{
  "encoder_arch": "mlp_mixer",
  "decoder_norm": "layernorm",
  "decoder_bias": "none",
  "epochs": 2.4,
  "lr_schedule": "cosine"
}
Rows from block 3 of the text decoder, named by matrix and row number. Rows with one number belong to one attention dimension. Each number is 128 + 24 x the weight over the matrix's rms, rounded and kept within 0 to 255. All counts start at 0. Numbers have three digits each.
# v: attention value (decoder.blocks.3.attn.v.weight, 256x256), inputs 192-255
# proj: attention output (decoder.blocks.3.attn.proj.weight, 256x256, transposed), outputs 192-255
v.121:174172149070124116086144095111103086089145138141137109208055122173119116079162145105199107126134172119086115118169136155130098152051141073138113112146172139121153175110152106110090137122127144
proj.121:127088144150150161156117129102162154141085103137154154107155170084163097173096139133143110162122139151128099134127154102113085124061079126171107138185153126153129115077160093113135111119164134
v.122:143145103131122133107135113091138102080090098107147119167143141144125158112137155167123141113130137124155146137076104125111140125122169115129119138133117129123134140107166164132146103146139106
proj.122:140126109157140152131104116155133118131116140139147120144131155154133123119153160128134111159111093124137121123137092113154129115142118128155108130131161164148135128115145134093073169078146151
v.123:147126141118072145162152111133133122134174175145105208201090115132115093109160113098182115134141165128070094102149094139145102139087127142142124067144165127128156190119102070116098097119053135
proj.123:139139172178122177212128160047136144138111101105152166137146144027114139186086139100156112122117171130072073164124177107127088121047051163173117139163145142124141154126174111115145083172099108
v.124:184137148120119127158122113163116103138157156129138229174077112109123100081118105138145130079134185116092111099105074137171128152100135157137126080106141104124125178134114119133150130142073156
proj.124:163138146152096152172089134081158153107138083106188152154127168067153097164098147064145065120097160180084086115135162097147054119087063160131137098144148117155115124145168092118151080161100150
v.125:130104112174139151153149133139155115148117124113130157123166148113128141160123113124083128116124102129155140122078133106120118080171133114117135119125090116130113113133128147151150102121093109
proj.125:151145095135105132143133121140106100112151125121123115139098129149126164118155162115127135129150116111129134133147115124131137130158145144115117103106130144130129146169121142138081160098093154
v.126:134125133124094129153128098143124110122180172151101153138095112152126120103135103112157104156136129135108138111173156149133100145107126129127116086134156135127159179140095102121093120133085147
proj.126:141130167155128154161149156053098124150110127102123156118145114069102134147099123145137131104123165120106106147120165110126115127080103137167129157152130143117138154130133147127153112177095103
v.127:085149152115126105093142137098113161135085099129135060130126136140128146149140155094154113151100123135108123180150145138114141119101094090126127170151128152109115082116171128110110123117197115
proj.127:091101115093158132119144121188161134124110124152104098080151130175151103138140117159104159156150078117168158139097094146101162136125160118120107136124121108121133088087096109144140132070204119
v.128:185098134143141130174088105144137189181187170141127129129125136168127107151125085079128108113056098119146161042104121144134153091138123121119116089110116122141129110142121092136171097118139119
proj.128:167155136140154181166075093120125182111077123130076149107192125107146104163153126149140168136104132132089119149131147175144158100137069166118130109131125087149159116097097165104144088100115121
v.129:123119143087107138138169133138140117132134156129111100146101129153128100165151131090193097163120102137077072122140151122119129095074117106135121121173166163159159144116134111138092116118103157
proj.129:162120119098126076144128135164119078094124159127131127139075090129145146088121103124136129216131121112133136086130156169129131135114131125135130098113131133135118154147146136099149127117128153
v.130:165127135146126115148111126132139156173158125151125169126122138143131117123119119125087135105087126114147157087114117155149102102145133121120134134091095105117114112150116124104152125119124101
proj.130:129133121146127173101086094106137170149126108136115135106168152122123118157160138128125131087100102140105130170131124127111141119153106136109129133135124118127147106109118148150121119134118109
v.131:137133123151132146134135111159121119141141141135149199171105120121121170101144147111113135128127135102126144103145134134156112125114134108122144146107140113088126115147141125102136123101085145
proj.131:133132111095116178088118067094136137130129103137108122124163099168072145128144115131124167137094046138146123135117118129106141159128152104119156133107111109130127120114097112136131119137145162
v.132:093146097147141113098152136163135143137109117115146104109113129075129179119105141135122137139160102123146106146118147116111136139136061149135176145163099100134101105137142101137147148138157133
proj.132:121110120143130115068142140085122079131099157140143117141114103098123131096144118097119140097129175106084103134122130063158101163132134139164118137122123136098114123102140143122066168094143145
v.133:115143098168131135118134117163126152157142135110130164113114117082118155130153114121101159144129112112147114083111129112141162126155080153147167107141113104134111099149151080090163123126143139
proj.133:096170152124144185112114089067130131098091135131103122125182087115076128125151112119146177131112154080067091142128165092131131134133114137159131120107116106108129140089124130106084135125150158
v.134:139127108154134120118098113122118118128140120129131165134144128120127145081124135170090147106125149122164183125137113132143127150164160129121130131094114111105120141137127152106130142132138109
proj.134:095149147144135184115126109108150178144129090124127114122177154150086106159134149136115131052127117140142114160120105103126123126137131120114131159135118124136134102121111119156110121142128111
v.135:170107142108119149180089125114130113111096134140144163158155126183132082133140142110139136116090145112126153118114121136156103117099198095101075140065147148103134141132114153158142117105084132
proj.135:139100121116098146155100132150140148115160111127106147119131151167124134160127156127118120130127062192199153137122140166101147116122126110077128136115127116142150133139087121160171082149105114
v.136:171111143098126141160097123104122100107115130145132152162144133187129096116133150130130118111107148117129162132137128151150092111096204085099080146078153143111146155129112176156104129107079131
proj.136:146103114116102126134113119156144155128161099127118131132124164173130128148127152136109113127125046181204158128114123172113138127128139109072139134124128126148137120150110113161181092153115110
v.137:118116135113111121143085162104142131139131145147099154120158105154133064134120106167135149118098139133113133129112097124156151147144185153122094119091125148107138135123091130108129134141092120
proj.137:125156162143131131207110172162143133146163128100142133089131151117143105173105149152141081138155149120135136137144125121082132088135089137099118130134116157138129168164118125138169099167108114
v.138:122134109124109144120146132103137100121138128130109175168113120128123146113119153165135139123152162111095138133148120117171098139116154123127127160132150139096149151132135164107098142125053147
proj.138:141141113105111135133123105136141124160165094115146114110124126173100137120122122145121131139124045124183130106120116130108122165133165112086148130117110143123108118171118114130150129147134144
v.139:114124173097137111131147148126122133126122113125136064121112132138142119149089126099162077126126111147106110165142142130091104129096090115122130132167116136146124112104132135174118136133163118
proj.139:163064090146122043118157176166113081166138167132152153129054129101197149105113122114120102161128142149125157101136092141152121140126142142149130116140149133137125124130131144118142155091105116
v.140:108126134101119126131148145120141147129128147119119074083139140119134094176102118100159122140116103141113079132109134111101166119120094145129133121160131151175136125122124114158141126154155127
proj.140:152117127140130071161126180160111087113112181124148139135096118079182121103125120124133109160147199109097129120128154142148113106120091150136116117125123139110114146148160150113133139111127125
v.141:121125128095120147126160139120136110107116155121114096119130137129126100165128146113173128144140117135095081145135144109116148122101121128133123132155164153159153135118136132142111127132117155
proj.141:146118118109127078153136155165120084099124166120143122146088103125146139099117115132134118182151144118136138103124150154133116133114129119128121118115119135121107151159153127105148128116138154
v.142:145146149135132131104172105127123114126160129134130093156105149113123178133142141094127095119167124127116112128152149138101087104111082104145158115169139102161146137138146138123090110121138139
proj.142:140117081105129122075146079123100134123091125148129108155126111147141157087147081126119153150096103131126135122111113183159127162123171118152145109125146110138118076114140121107106155088154130
v.143:122128150095123140138161139123138128130130144130114099137115132142132108168132127092176105143126116140085087135133137120119119115090110122129117127160149149147152127115133123147109119122111147
proj.143:161109109114122072146135142164115084125131158127133140133077100121168149100120106126141119202132123123129149098134142168126135135122130132134129104123132132128120144152143134099154130113122146
v.144:175119126125130113128103110121116123125158122138131134144103132160128134113135117134102110116108137125150161106137139153130104110121152107127125123108120124125126145135126149116119128120120121
proj.144:151152114125131150094114089133135170131133101137113131133141142152120117145131128135117131098102083146139119137126121150137154137146132129106144126139125115147132104115133132139137118139126102
v.145:113113132109124128115143129109127118098146121104103049112129130140133102148124109129163094145144113153126105139131147111095156137128111143142116105182146157179153152102136115145112114151158127
proj.145:148148140137143076172148173170116112109119145113128131159085113103161122097092129134129124161150191089123114079127144154158120122113123159140123107127136133135116146152159140095132147120113121
v.146:118111141133132106152118142132159186181183140157110086106124140144136115143076101107141096108077076132126138097119117142111141124145097132116141123137090126120117097133121107137145150148162105
proj.146:164121121167152124130096146141116124171104159121141160106139145078173111136149127132113114102129164119077124159136101120147123108148084162133129128142123121146121098128128171104116129087100104
v.147:103123118121139122092151129107124112101149118105113054118126119133131131136128104151147105136172124158129118149139145116108142138148122140145128107177142147161148158108119120138102120146152131
proj.147:136152143139147081169165157154116122124117123112139117154090111112151122103094116129139124156145181088125115076128129142163117128116135153148123112146141139136120127150155134089124150121130116
v.148:137122099141124114105115119107123108124158116134114156164110124136122149086137117176095121118131146124142173124139127150152103131149170121130133133114122127099121156133127159091105146121102123
proj.148:123167137118136166103125091122151174148143081122125107127149145171090109147126132149118128079118084125151110124124102115128129144148153117099139140142123128144126102131129119138120122155133117
v.149:122120153093116134139166140142138123140118133135122099147096127146127112165134129087182086155124106130075076136134144131116113099073103107126124129168148154148143118106139116145106119113117146
proj.149:166106108103121064131136142162119072118140166138121140133059091128161154101114106118135120216131113126128152081137140158134134141123138128142132096117133132131125156140141136093146135113118148
v.150:158115144128130136138124127122127105137141119159116175190098119177124129104136135134119104111125150120109172116153114158170059120109182095109117146100141137083142133124118173100090147098070122
proj.150:153123108111119146119121080145150159162168091123119122102120141175114145152133124140123128142106015158175150113136099152098141143147159112094154123136137120149135111141103113142167111152120114
v.151:126118150091116128125153140127131116113120136129117071127115133141129107163126127106177090144125111143098085137136147120100128112086111116131117127169155156166147133108132127155109118130137141
proj.151:161112115114125064145142161171113086109126166133129136150066108116166140091112112129137117192136147124132139089133143164150127132117131133134130099122134137133117150149150136107150140114123139
v.152:153132131138138114141097140125137141147115109147148157130139139127133129109102139141085142095103136115149171123110109151139104130139142125108135150080088108092098105146119148135155143116132104
proj.152:115106120151121157093111121104134158169137119139124134108157165130127124164154148121111114058114109161125140174130109098116137120144124120106124148137131122126136098109105130173126123141120098
v.153:078141092148139122095149132154140159149132144108132114084133137061119157143125125126132143141135102129150101127121137100106182141161060159152174117162111110150108104138140097119151131144178137
proj.153:100143149137149128115137141094118096106089167129134126139151087093116119107138106112133146114131217080056092140129144084152109134129103142171115137120104130105109139114150137106076147113150153
v.154:134139115148120110135113128139140147156130136146135174123136137109128141111113135134099149116101127113138147113118114133153133126144129136126138143100101106102105115152127126115156141132117116
proj.154:115127126139118179097097109098131152150127117138130129109179151123108107153156138129111124072120124132112116187115122093107129129143110125114126153127111131119127114118117129162108121137138123
v.155:109143074163125114064153119125129133160166116115098139141083118091118166122156092173107132134163127131123118107132107130135134128177083155156177112185111105136120117131144104079117133138136125
proj.155:105195162128173151121138092096134132130105113113132103129143102114109131116134097133163152140115150063062096098153136095141133145142149150161131111143133117108110121121148132075070161122144136
v.156:113129183121141112125151147146128141143132092145138097124096126140132128139102132108139082129139109139112129148154131141108088141113089116121147133160108133124121092112116118132111138128158112
proj.156:160067090141129079105153143143118087182152140129160152115078116108169160123114115106127115161121108144123162107142084124136122146139145149162138110145152120134131111113120144112136156096097119
v.157:133136200129133138190134134193137161154123142147162151129111128129129137163104153035149110138085095109103108094138141118120114111074079106118137127122122122117120057135150096159164112109128126
proj.157:163065081118103123106107116117099083155122168144119171105125095109146164127151116107121152184103087159113159156119116139118154140123114137152146108107134100131142128100097142126165131089114157
v.158:154131131141121137149109126136119119142105113144145195170121115142126147090133141142103132112120150105128160120132111148164080127118163106109119154085122115079109124143127146120125133099080123
proj.158:115115122111108171097107091105141150153158100135118125104148146169097136159145141132124133103115042166171138148131112118100146144140156100100139138130128118136148115112091112156132109146120126
v.159:128121063132114155118123116099143103091119171112115165120173141116115121123159150150135181136144149120140131118120126103147177128151176135139108134100179134132156176141134149121136118134089165
proj.159:084181166104127180165112114131137154061116117119117093149181134157071106118138137151125145108154138113147101139112164138125123118117115109088105146111082136111110140162138100137129095157163145
v.160:135128126154130117129112119133119129144135111149125175146119125131125150095125133155091137113114139113144174117136114147152096138143150122114141146089107114080115119138133151097128143111114114
proj.160:110131129133131179090116093101145164161141095130123124107165150152096121156148136134116133068108079147144124157130099103114132131147140110110133145134124120132133106110107118151117118141129115
v.161:129134124114146120149104147148129139104067138110152097077171146100132107142114144109148149135114111130145095153084146118102168135114108142120114133113126129156107125125122110184167127137169127
proj.161:113091137141117100130129187132117107083112172149130130144119135094152117116131149102120114113155214143108128158118162105141106101109098123140096149116125141110141154114132132159118120118133128
v.162:104136147154124149148131137189128148152110137103142177113106098077123147148139137100128139151118120113106104109139124099133150147120071147136157112145118120127124075126145077097164120121133142
proj.162:106125143120125147148133123089119085123120153123127150101143073098099149129122106113152169184115136098087118118137147091109146138124111135173138117105126108104129173093110126095134136115131172
v.163:107133079153118115104127114123138141125149139113113132098149139084122151110129120157111163130137128128167133117119131113119182137171111150148151120131120109138118142144141111109148124151154123
proj.163:090178157138143177125118128095132146105093118124124111149184137117094098116131137135121146061140194084092084158114137091139120120125107139126118146122107134116119120125150131136080137130152129
v.164:150119168111130126134132134115120136145141120139110115164097110176128094147146102115148086123121126137098120117134122150136089111104149115120112109140140149134148126105115123120096117111111119
proj.164:168121119121125097157137122162131127142147124120119139110079121125162150138110119134147118201119084139146158083150122179117156122140141139136138087141161116151141139138124133092165128125105117
v.165:127131116108123135120128114074108093087102133122135114139170139151133099115163121140132141120132161139132118167118123132122129120131169102127079125098148143138128177133106156152107105118125133
proj.165:109132133112116099134132139153133158099144101127126118151118155178144123128106146134138091126140124170189139129127140176111121104106147098095129137137133141138144135155135105156136111164146106
v.166:102139175138115114102175128132128136146150111142131095146105143102123174126117126105139077130155111143112106156166137146100092116119076110137177124177112111131117106126139113127085132132161125
proj.166:136085090113141095072163113132097096170109148142158116131092110134149171095139093122118136150119126126113124118129068138145129155130173122166132119141145123140114089114138129106091168091134127
v.167:072143120138146102063173132124132143154137103120127070114100133085128176124118113137130107136163098142127110168148138130096127145148050133149184130190090110130112100123136104112106152144189121
proj.167:113108120141155089079169131109115087157106154137160121136097102105143145098128100101132126121124185105077116105136088093169099152136148134186132124144142127129104105109153138092076178089136133
v.168:109128138131123129152122155152154185158125138126125122077141134102133102165099132097143141132094090126126104105098124111117181130134093162123145121134106124139119083130139085134176132142160121
proj.168:130113137155132135143110166122118097122108177123137152105149126056144115129148125122126132126145204090059129161135145098129127097131075149146110132116117129114124151124135150121118122103118139
v.169:109122117117105160151146126145135106107105165114122175142126128116115120146147158095174147153129134120089085125142137105141157120094140125131124134135185147130158143128146122130120116117080178
proj.169:132134131082121118159137123144130089085129149118141118134123092154093139102124112131138144199138106122146131110124156144109135144104135105125125121102105125122109163153129114115154111127139171
v.170:127128096163137119110101110118117120108141118121134147110157134114127156084126135177079158109142153127184180132137119130134151162183155141135135128101115108113119146135129151107139139148147111
proj.170:090154154150142189126133114098145180130124087116131111139189158135088100150131155142121138039130143127135094159116112093131114121132128127117127167140116126128124101117121120155111125144141112
v.171:085121146142114108134128159149147170167119118136114125095120117099132107135092115129133123131115102131120110122118112119123155147142093168129158133148091129118107080117130081110153150144167111
proj.171:128112142153143128143123172125132086157126158108156150090119126069136128141130129126131111128156189092063120132150116070121122110144095151167114125122126125121114160119123152107102141108102134
v.172:106144121135147122118147136170151173151133144116138108086125138083127146147100140103136137133122090124144108117116146109105171134131067148136164128151114116145110094132153103141165147141164137
proj.172:128106128144135119103124147105110090118097175146139137121134098067128134102149114105114152106130190097065119149118139086160106133123104137161108136119107133107116126110143144121105139089143145
v.173:141121118150124123138117113119118111137143129139138171178112121128129170087125129146106128112125147110130172128137120145151091130128157110120133140104116111092115136138134142109116133115099127
proj.173:117139121115125177094115080111143165157140089135115121120149139182093124144130134136117141097111063146164121133123096121116134152135160115103149142123127123138137097123099117146117122139130125
v.174:110121086155136100078121109108107109103151111096123082119130124109132164080131111186103126128172140152172159153140141122104154158177128142147140112148123129139125166110136135109110140155172114
proj.174:096181158144158147127152127124138163121111094111131107167145143129107099113097136142131134075137181093125082103116117098162109137119146145141134141144133136136123109125145117122092153133139115
v.175:185123097139123148128100088100099115112120136102138119151148131164125117116194093124106139123120150133166136113104129137127127099144164102135091091094144119158126171135107124148131079115141126
proj.175:097173161116138159140118094121137195055099084143066109157157139167112114137126138129150143129109122152146114119133172183133148110109141121117125117132146109136170120101119115124111108145140110
v.176:123123144102127136123151128130120113097114127115119080134116113142132118144145121120167099156152123146108093141142144119108131128099116121140120111166154156162149147099130115142101112131136143
proj.176:149129129110130075159155154163116088105132143119128128147073100122150144099096117129142127199134142113141133073135144158139128131113138132148132104125147130137125153143144126092142136118122143
v.177:109133157109114135107164130087135109116146129151115099147138145138129129130115137117154114113143145141102117167149129135113105118113142098127121139132141134111146151132121157133072129128124131
proj.177:151102091115115090110144129159120118172143122128170120131098142168156150109115120139109096145139094157179159123122071175119112132119158113114143127145122149149110097161145117136133143125133121
v.178:129119155085110133136162143134133126137122138132107089141099126154131093170139118092182089156111102141082074129131146127113115097071109112128119115171150162163154132107135114153101114117116151
proj.178:171111109105120064148140145172112076107129161131127138133059094120163146097116110121140113214128125123127144081138153170133139133119129133143132093127138132129126159144147143099152135114112144
v.179:187102139113132148159107106110130104113167162145107185164124132184124087130163132116132114122095144122112168079143119146164108112111218106124082107098185154121175160122122171113097120104055145
proj.179:149159135097127158194113081169140185106143106110099109114148138175111124146129129161135145167119060139175148117120133200105162113124128102085139119132124122150131132171119115131205075165137122
v.180:120137113151126102118119131129136155151142120138130141104130142105132138113106122140088147116118119127157149110115124131126143135160103152134155139124082107122105104151129115112163142140154098
proj.180:111135135156130165095109122093131148146117121133127136117173147100112110146150134124115127051117163113087111174125120089131118123153109139121124143132118126112131112103127135150087141130126113
v.181:100125115140121119139119152149155179164127126128120119082137131099130110152099112121130135134103093127140106106094121122122167122145086163126150126136093119141105089133132083123174137140166113
proj.181:121133142153145141131109161112124100122109171122134149112141128067132112137143131122124124104145210098055115156145148075131119109143084152148111132119116122116129148114126155116090126104116127
v.182:089130139102128127118159147132149139130123140125116083089135133109132106162095136115161124137133102137104081143122137110104158134117089146133140141167138144157136109118131123150130145148148137
proj.182:144101118143134068143142178157114073131122180126159135133092117093172131099125111121127112151150180111104137117128135121142105127125107142146118122125121150111101145153159143111140140109125143
v.183:137120073141105126106119113092128103114164136123100172151126133123127133100154127178105157118135158119145155104127110127155153127160185142138121121105140123123142172140137155082117127135089130
proj.183:095210161113133185138113097119150187108123092113110094138183154162080091137135139165127138086131127093137098134125137127118128119135129112092127145132109138126113126155147109137111109174146127
v.184:123131139103121155139152128141143112106113159124124130115138134125120106165142156093163139145131121126102093126133142106128142122107130118129120135136169142144152131127136134144119118115111164
proj.184:138112112105123110153135130150124091088130152129139125141107096136126147102130108127129136186137115130135144112126155157125123141109126110129125121108112128122117149149134122113162117119137157
v.185:110137127109108119092164130075120090105122120151114107161138144141135127107125129153139123118157159144108117182139121145125097119124152100130106154131134137114135172128111162132067129125113125
proj.185:137118104112116090103145129163131130160157101132164109144090157181147139109109135136115078122144102156188142117131091157111115142122179109102141134152134156146112107169143115148115146147133108
v.186:096133133131123116087172127100121121130155127130117091140113139116124144125133105136143098123155129147116115155154129143105119125150109121139149120165121123135116137133121114138082128131163120
proj.186:126120128123153072101162130141124111152117132129155114135098117141151153102121107128138114157130147118114128110140088137145132135126168128160126115158144136140111103128147126103095154118139118
v.187:149122152109144110113119126096111126117129102134134045118139132175134113125124098138132081111130125155144148162130141158100096119135138109116108114139113142157125146111107143170095117134175107
proj.187:146095125158145077127152158163123143149128115137129136147082158119189127134105146122124091108132157168143144110124099159163120107123141146138120122165165132154158095121135144127128141115112072
v.188:126126137099130106114131142107137135108130122123109044074145142139140082159104116131138110128125110157138112146112143122090151126138115143131121112156120153181141144110119136160126131158171109
proj.188:145120133165140061164135191170112123122124157118139140145092149084192109114111133129124093117144208123100137118129140139159109102124099156132103117142143144127122133144171151120140142109113091
v.189:113140140117132125149139144158144171140119138132122112072139138111130097168102136103138134140115098133125093112104128116113166127128094158126137126142118128149124092124127096145170129144156123
proj.189:143101124153127105149114171130111094123115174118148144118123123060162122123143118115129125144143190104073135150129153111124121104130081146144108124124126130108121153127141151124134129103121132
v.190:109126139100119138133151138137135136121123143114112088110114119129128099167129115099171113151130111138096083130127139112105154126105095134133122109168146153162144123108134101147121120139133143
proj.190:158121127119129083166138158159114081103124163124136141134088096102156140101109110122140130195138163108115135092128152149140127124116111137145126104129125133126119155143149133098144132116125144
v.191:139134129136128155175125131159142126149109159141156207159128131122123137133124159096136155126103130098108118104126116128161114114093137104112131161097145107089128102155143128134152126099071147
proj.191:136104104103097163105092092102128120125134139145120133106150108151096148135162119126119149147111048151158136161119137126088141146131127103104140136097111119117130134134096126155147112135134164
v.192:106122159160197127094137096093103126152149152154132123155143131151129166075154094107109048126130187148128169176148107185132117119156143102124115089122124112106119117126132137124061096119147148
proj.192:090072139128156135169169097157093141131110122152095124083097183122115141193122092153131065179093106184177155051143078210084152113139146106148147075156141099150139077122116085100138167137137134
v.193:118160155109163102121170123158142103163180158168136160176065143116116143146154126109137117130086116123097103126163171131118132077117111095133149146125130106097118072130157112114070141086131172
proj.193:104131147118102099082134095110155125107153111131166098124103081135169142188107128076139100121165145154120122135201166123111089126080160155168115083130185123154174114104068078091077091098133135
v.194:118117093123144142119140100098106151150115138106154153137139127107123140101144103142149117137128144134118113134129082157138122157116104143135115104158138113143110143139121110136118106142114136
proj.194:097139141111137131143151129101116098142135115149108122134134135120101094123126103157109129154088119107117125133116110110132128106178145070136126137136087116124136170117109166149129164156166126
v.195:128132183151123120130116148134147104107138117159095110139139119151137138129111146117099098114132129133143169150129154104116129109157157107123130127100111134107140121113122161112115131112148111
proj.195:155113115152140132140108128172119175119110137113131129104114152126150174146123140119145105122156125163153139090143121178101142149086105185122135101136163120130121064135151073102141102113094138
v.196:138100094122090166184116113137126152105061095092162129109165109131129136137111150115192156132134097114100144129117117120132110165073093135117119150166129138131129132116154141142198122149099118
proj.196:105122108118163134169124154132125110116147141161108136130174098120123122089161144099126179134122080074091151133109129078156141112183111116098095177130102114105132162129144187155161130104170120
v.197:118133107099114107142147148139119127149132136128139172154075131077121107130135119172153136132113139123096072122145121130129134146096113164131139126147140119132107132132127075132113145133119137
proj.197:107183181143084116102124119069153085148181127121150103177110094107136087106123118140115115122120165096083106166160139058139125128135129112155106128135116132140147180110099153135104130143138110
v.198:136138136161112165158090148150142173141080069105177151092151097119134128132084148078134146112127079107111162101103103095150121165131096152125130149142077148081092113122159160123196178117148127
proj.198:153092088134181103165132194160120143074071115147123150049132109128129175119169165099110137111145100168106143098109150127142133161182112154100122148120103114097114113085151146184195105099145119
v.199:145116087108147126124145111116111135143140162116128120125119137115120134112123100150139099136137149139129102111125094173136107157113109153126121100142155124177141161146096106137113105155092128
proj.199:109150145103112143121133098094124105158151118145125110160114140144111070115116097175117130155096130098121119141107098118127125109155143085128131151142088141125134164147111174134116173168151114
v.200:158103152129079136178086145158131120077083072130101087077139112158139112119072159130127124127145106124131167130120153103129119143098135128120128149113138162122147171119111150132180162156143103
proj.200:165102111156155162152086154151123167120130150106120145106160125116126135078167161121129152102158133123118148127101121112146145139133100171108121163115143136127098103128170114137183114095123104
v.201:136132159139121118112126149144143117118147111140103113116124134151130112151123147110093130119122112131157142118119166103124138086165162105124132146099120134125139118114131146130129142106152121
proj.201:155111112136120118108113131163125163131104133103150140121120133137146163135132154114145126103156128148145132127133137153128130152080115176127142116114163139128109089144139099111126098115090141
v.202:104120136117116138174118098123105126129097135138149146158125104113122162089113114139191100128134133131075122183156111159117132173064085144121124123161139124079111137121143108114105107160123150
proj.202:085131167143142166177124114096123108109184135158101100125148122111130099143131099122111097153109121111110135096164121100107147086187124111136093108150127094153165130096118122133147160119164116
v.203:147105113080044123195139159155151112079089114122090103124126126129134097171120158161179169131113101115114085127111152098110114102068118124120129152148147146180160147098133119145177112157089096
proj.203:130171121141104142127082122123152121161196150118142123213156081130149096053137154109151192100157124050087129189131127079163129124104090156106105194143134143119121159174147171106109105112117106
v.204:127140173146118123114122142138138099105139119152100108131126134152131128152132150116091137115123120133148148147124175099111144085150151094124133145098121132106138104117139152116121129115150125
proj.204:146114115146127128119109129160127165116121144104145137119129140129150173144126147105148115108161131153145129119147141159119131144075117175126138113123167134137120077136144081095124098106090146
v.205:128120149144123136114121123114135094078130120136103084118166139176137123141148155116085139120136134140169167151111160108111135080159178077122117135095145145130164123102127161134135098124142103
proj.205:143105094134142148132115125179117162143109159103124156133154167127132156132120139125154144126138105128173131120115122177128138129069113153114138126121159128122098088168162102096129118112092157
v.206:133138133147136115090161145122147105117154132135092118125135154146132115162164150112075154127110144134170136103107148109121135060188169092130131134098127128155156111120123153121129111100134112
proj.206:149119102116117106096133118175126151146098135103147150142119142146145161123107149124155148116146119141169125148130137168129118161060125145121150131118154141121104106171134115103103095128078154
v.207:129133168159111134121104150124138122111113087130122117102150123154146110137111154106087139112132128129146169128110142086130141101176169114125126143095098139097127114104139162131153150103163120
proj.207:163101108158152127143118157177116167113084145112128157088128149126139182136145157116138123117146129163146138103126134164120151158103107175110145117116152127115103083124162095123165101114098146
v.208:098129148185173144099117090075099130142126132134144130126180123141128170071144105111106083122145174140131186183144095161131128142166144112132106096125123112092116126131130156114096101127153143
proj.208:100079133129177140172172124157097140119081131140088131071123188115099157180129093162124076171076106171174146061122096190091155114162141089124138087139115092135122087112138095131154168139145146
v.209:152120139147086151153108128127150119079103103115105089093187128179133132169122159111113176122135097118156162136095158099111122102129143084125123152114124147143162129112141179124194101140112098
proj.209:146113071121166146145107139177119162127118143111120158129174135141135168100137158092150186104159084105144140138104150151143136130095108170090125171120145139103101106164172130116147101097117155
v.210:144112087095099124138139134117127141119123141096129132118124141105123106145128124164146163132134128125131086101115116125130122145105122154126127123133149123181139147138102100149160120151088107
proj.210:126176143119104133101114122085141092164166135128133126193139110125114077079117125142117162124117138067098111179105134075155126116137131103117124167121094150113119191153121189147116138151140127
v.211:112152137135196101067173120118110117185201179160132174171083148106122140096171094122092085135114171141136107117163110164137139100170142114137132102112135103119111108151118101106029129095143165
proj.211:110122164108102104084172082110135110134121101126131111120072146134133113190085089152117069150107165190173116110168131167091107137110175103179140053138135126161156126105071091118084145153120137
v.212:132140123084131094117200127143131090148191194161091145183065159119121127150173118137138108136094143136119071116165153157105127074110135107132131122126157114169150118144122104107049105114093146
proj.212:106172153104076111067126069101159104159201117122150091206098095152152087135081110129148126132148146112131119175179139114113095122085145128150112116138155137156160144157075124081054117137113126
v.213:091106096159121133118129142089113149141099099106134161130151113083129104094129108172109132129152182136126127134122064123161133154164148167134113104131119126125105160128101100125135126136143108
proj.213:129146161158149124162158147128118118140100133135111142120121173096096122111133114189114113144079157130122112114095097133131158142168105087128149127130080110115102162111154143154151155171120121
v.214:141118140155064153147076169138151147092071061103123118083169104135140092142084176118106178114144104112146155112082124059143134149137147136124132159110094154106125141105125162108211156134159082
proj.214:179121092158174133150102195170123159108084139108125166097152139117129182077146181123125162080160128143118126130091144120151144181138082170086135171112120127104080107121190131168190098116100128
v.215:103152122134143109083160155115133142174138109128147192135085135085134104143178115141097152128103161129114094102130110113149143099173156143142127130118111116108095100133132087125110149082153146
proj.215:127149159137104070100157139118130108125094114120155145121092118113129143138124136132125112124115176158112100153143150120139128159122143119158147087110132130120127162098093125144108106151107143
v.216:136139136105109093117159164155142114131159130145090136134068144115134098160133136144114151135116122136141092094129164109118133098143146138132141142115133132152144126126117108130121149113127119
proj.216:156168137138076114077110118116156131142151123095163129168108102135149124107118147122140140100175164117117111175146142109141113150071120163140129130118154158133129139143119123104091088130089122
v.217:116152181145150112114113126155138113141150124157128130135113126144129146127123136099109109124115120123123150138136156116123139102151134100133136140110109121078110091128146146110103149101158156
proj.217:139095123140136124125121130144130159085102119120139123082112127132156169178132139092132086113155139182143134102164145158103124137102136173132131079122172124142138068105126064115130106103115145
v.218:142103149148104123141130153123144102068110092144079093117155122162152103135107154139089115121149149139169178134112139107124114093159187114117120123104132155155163148098118162147156112136124083
proj.218:155113101154143143154114133194113171147111154109127151138127170123129158104142150137157145123151115130150144102112093178123153154072082166109138145141150137120095090169174105088153105116085130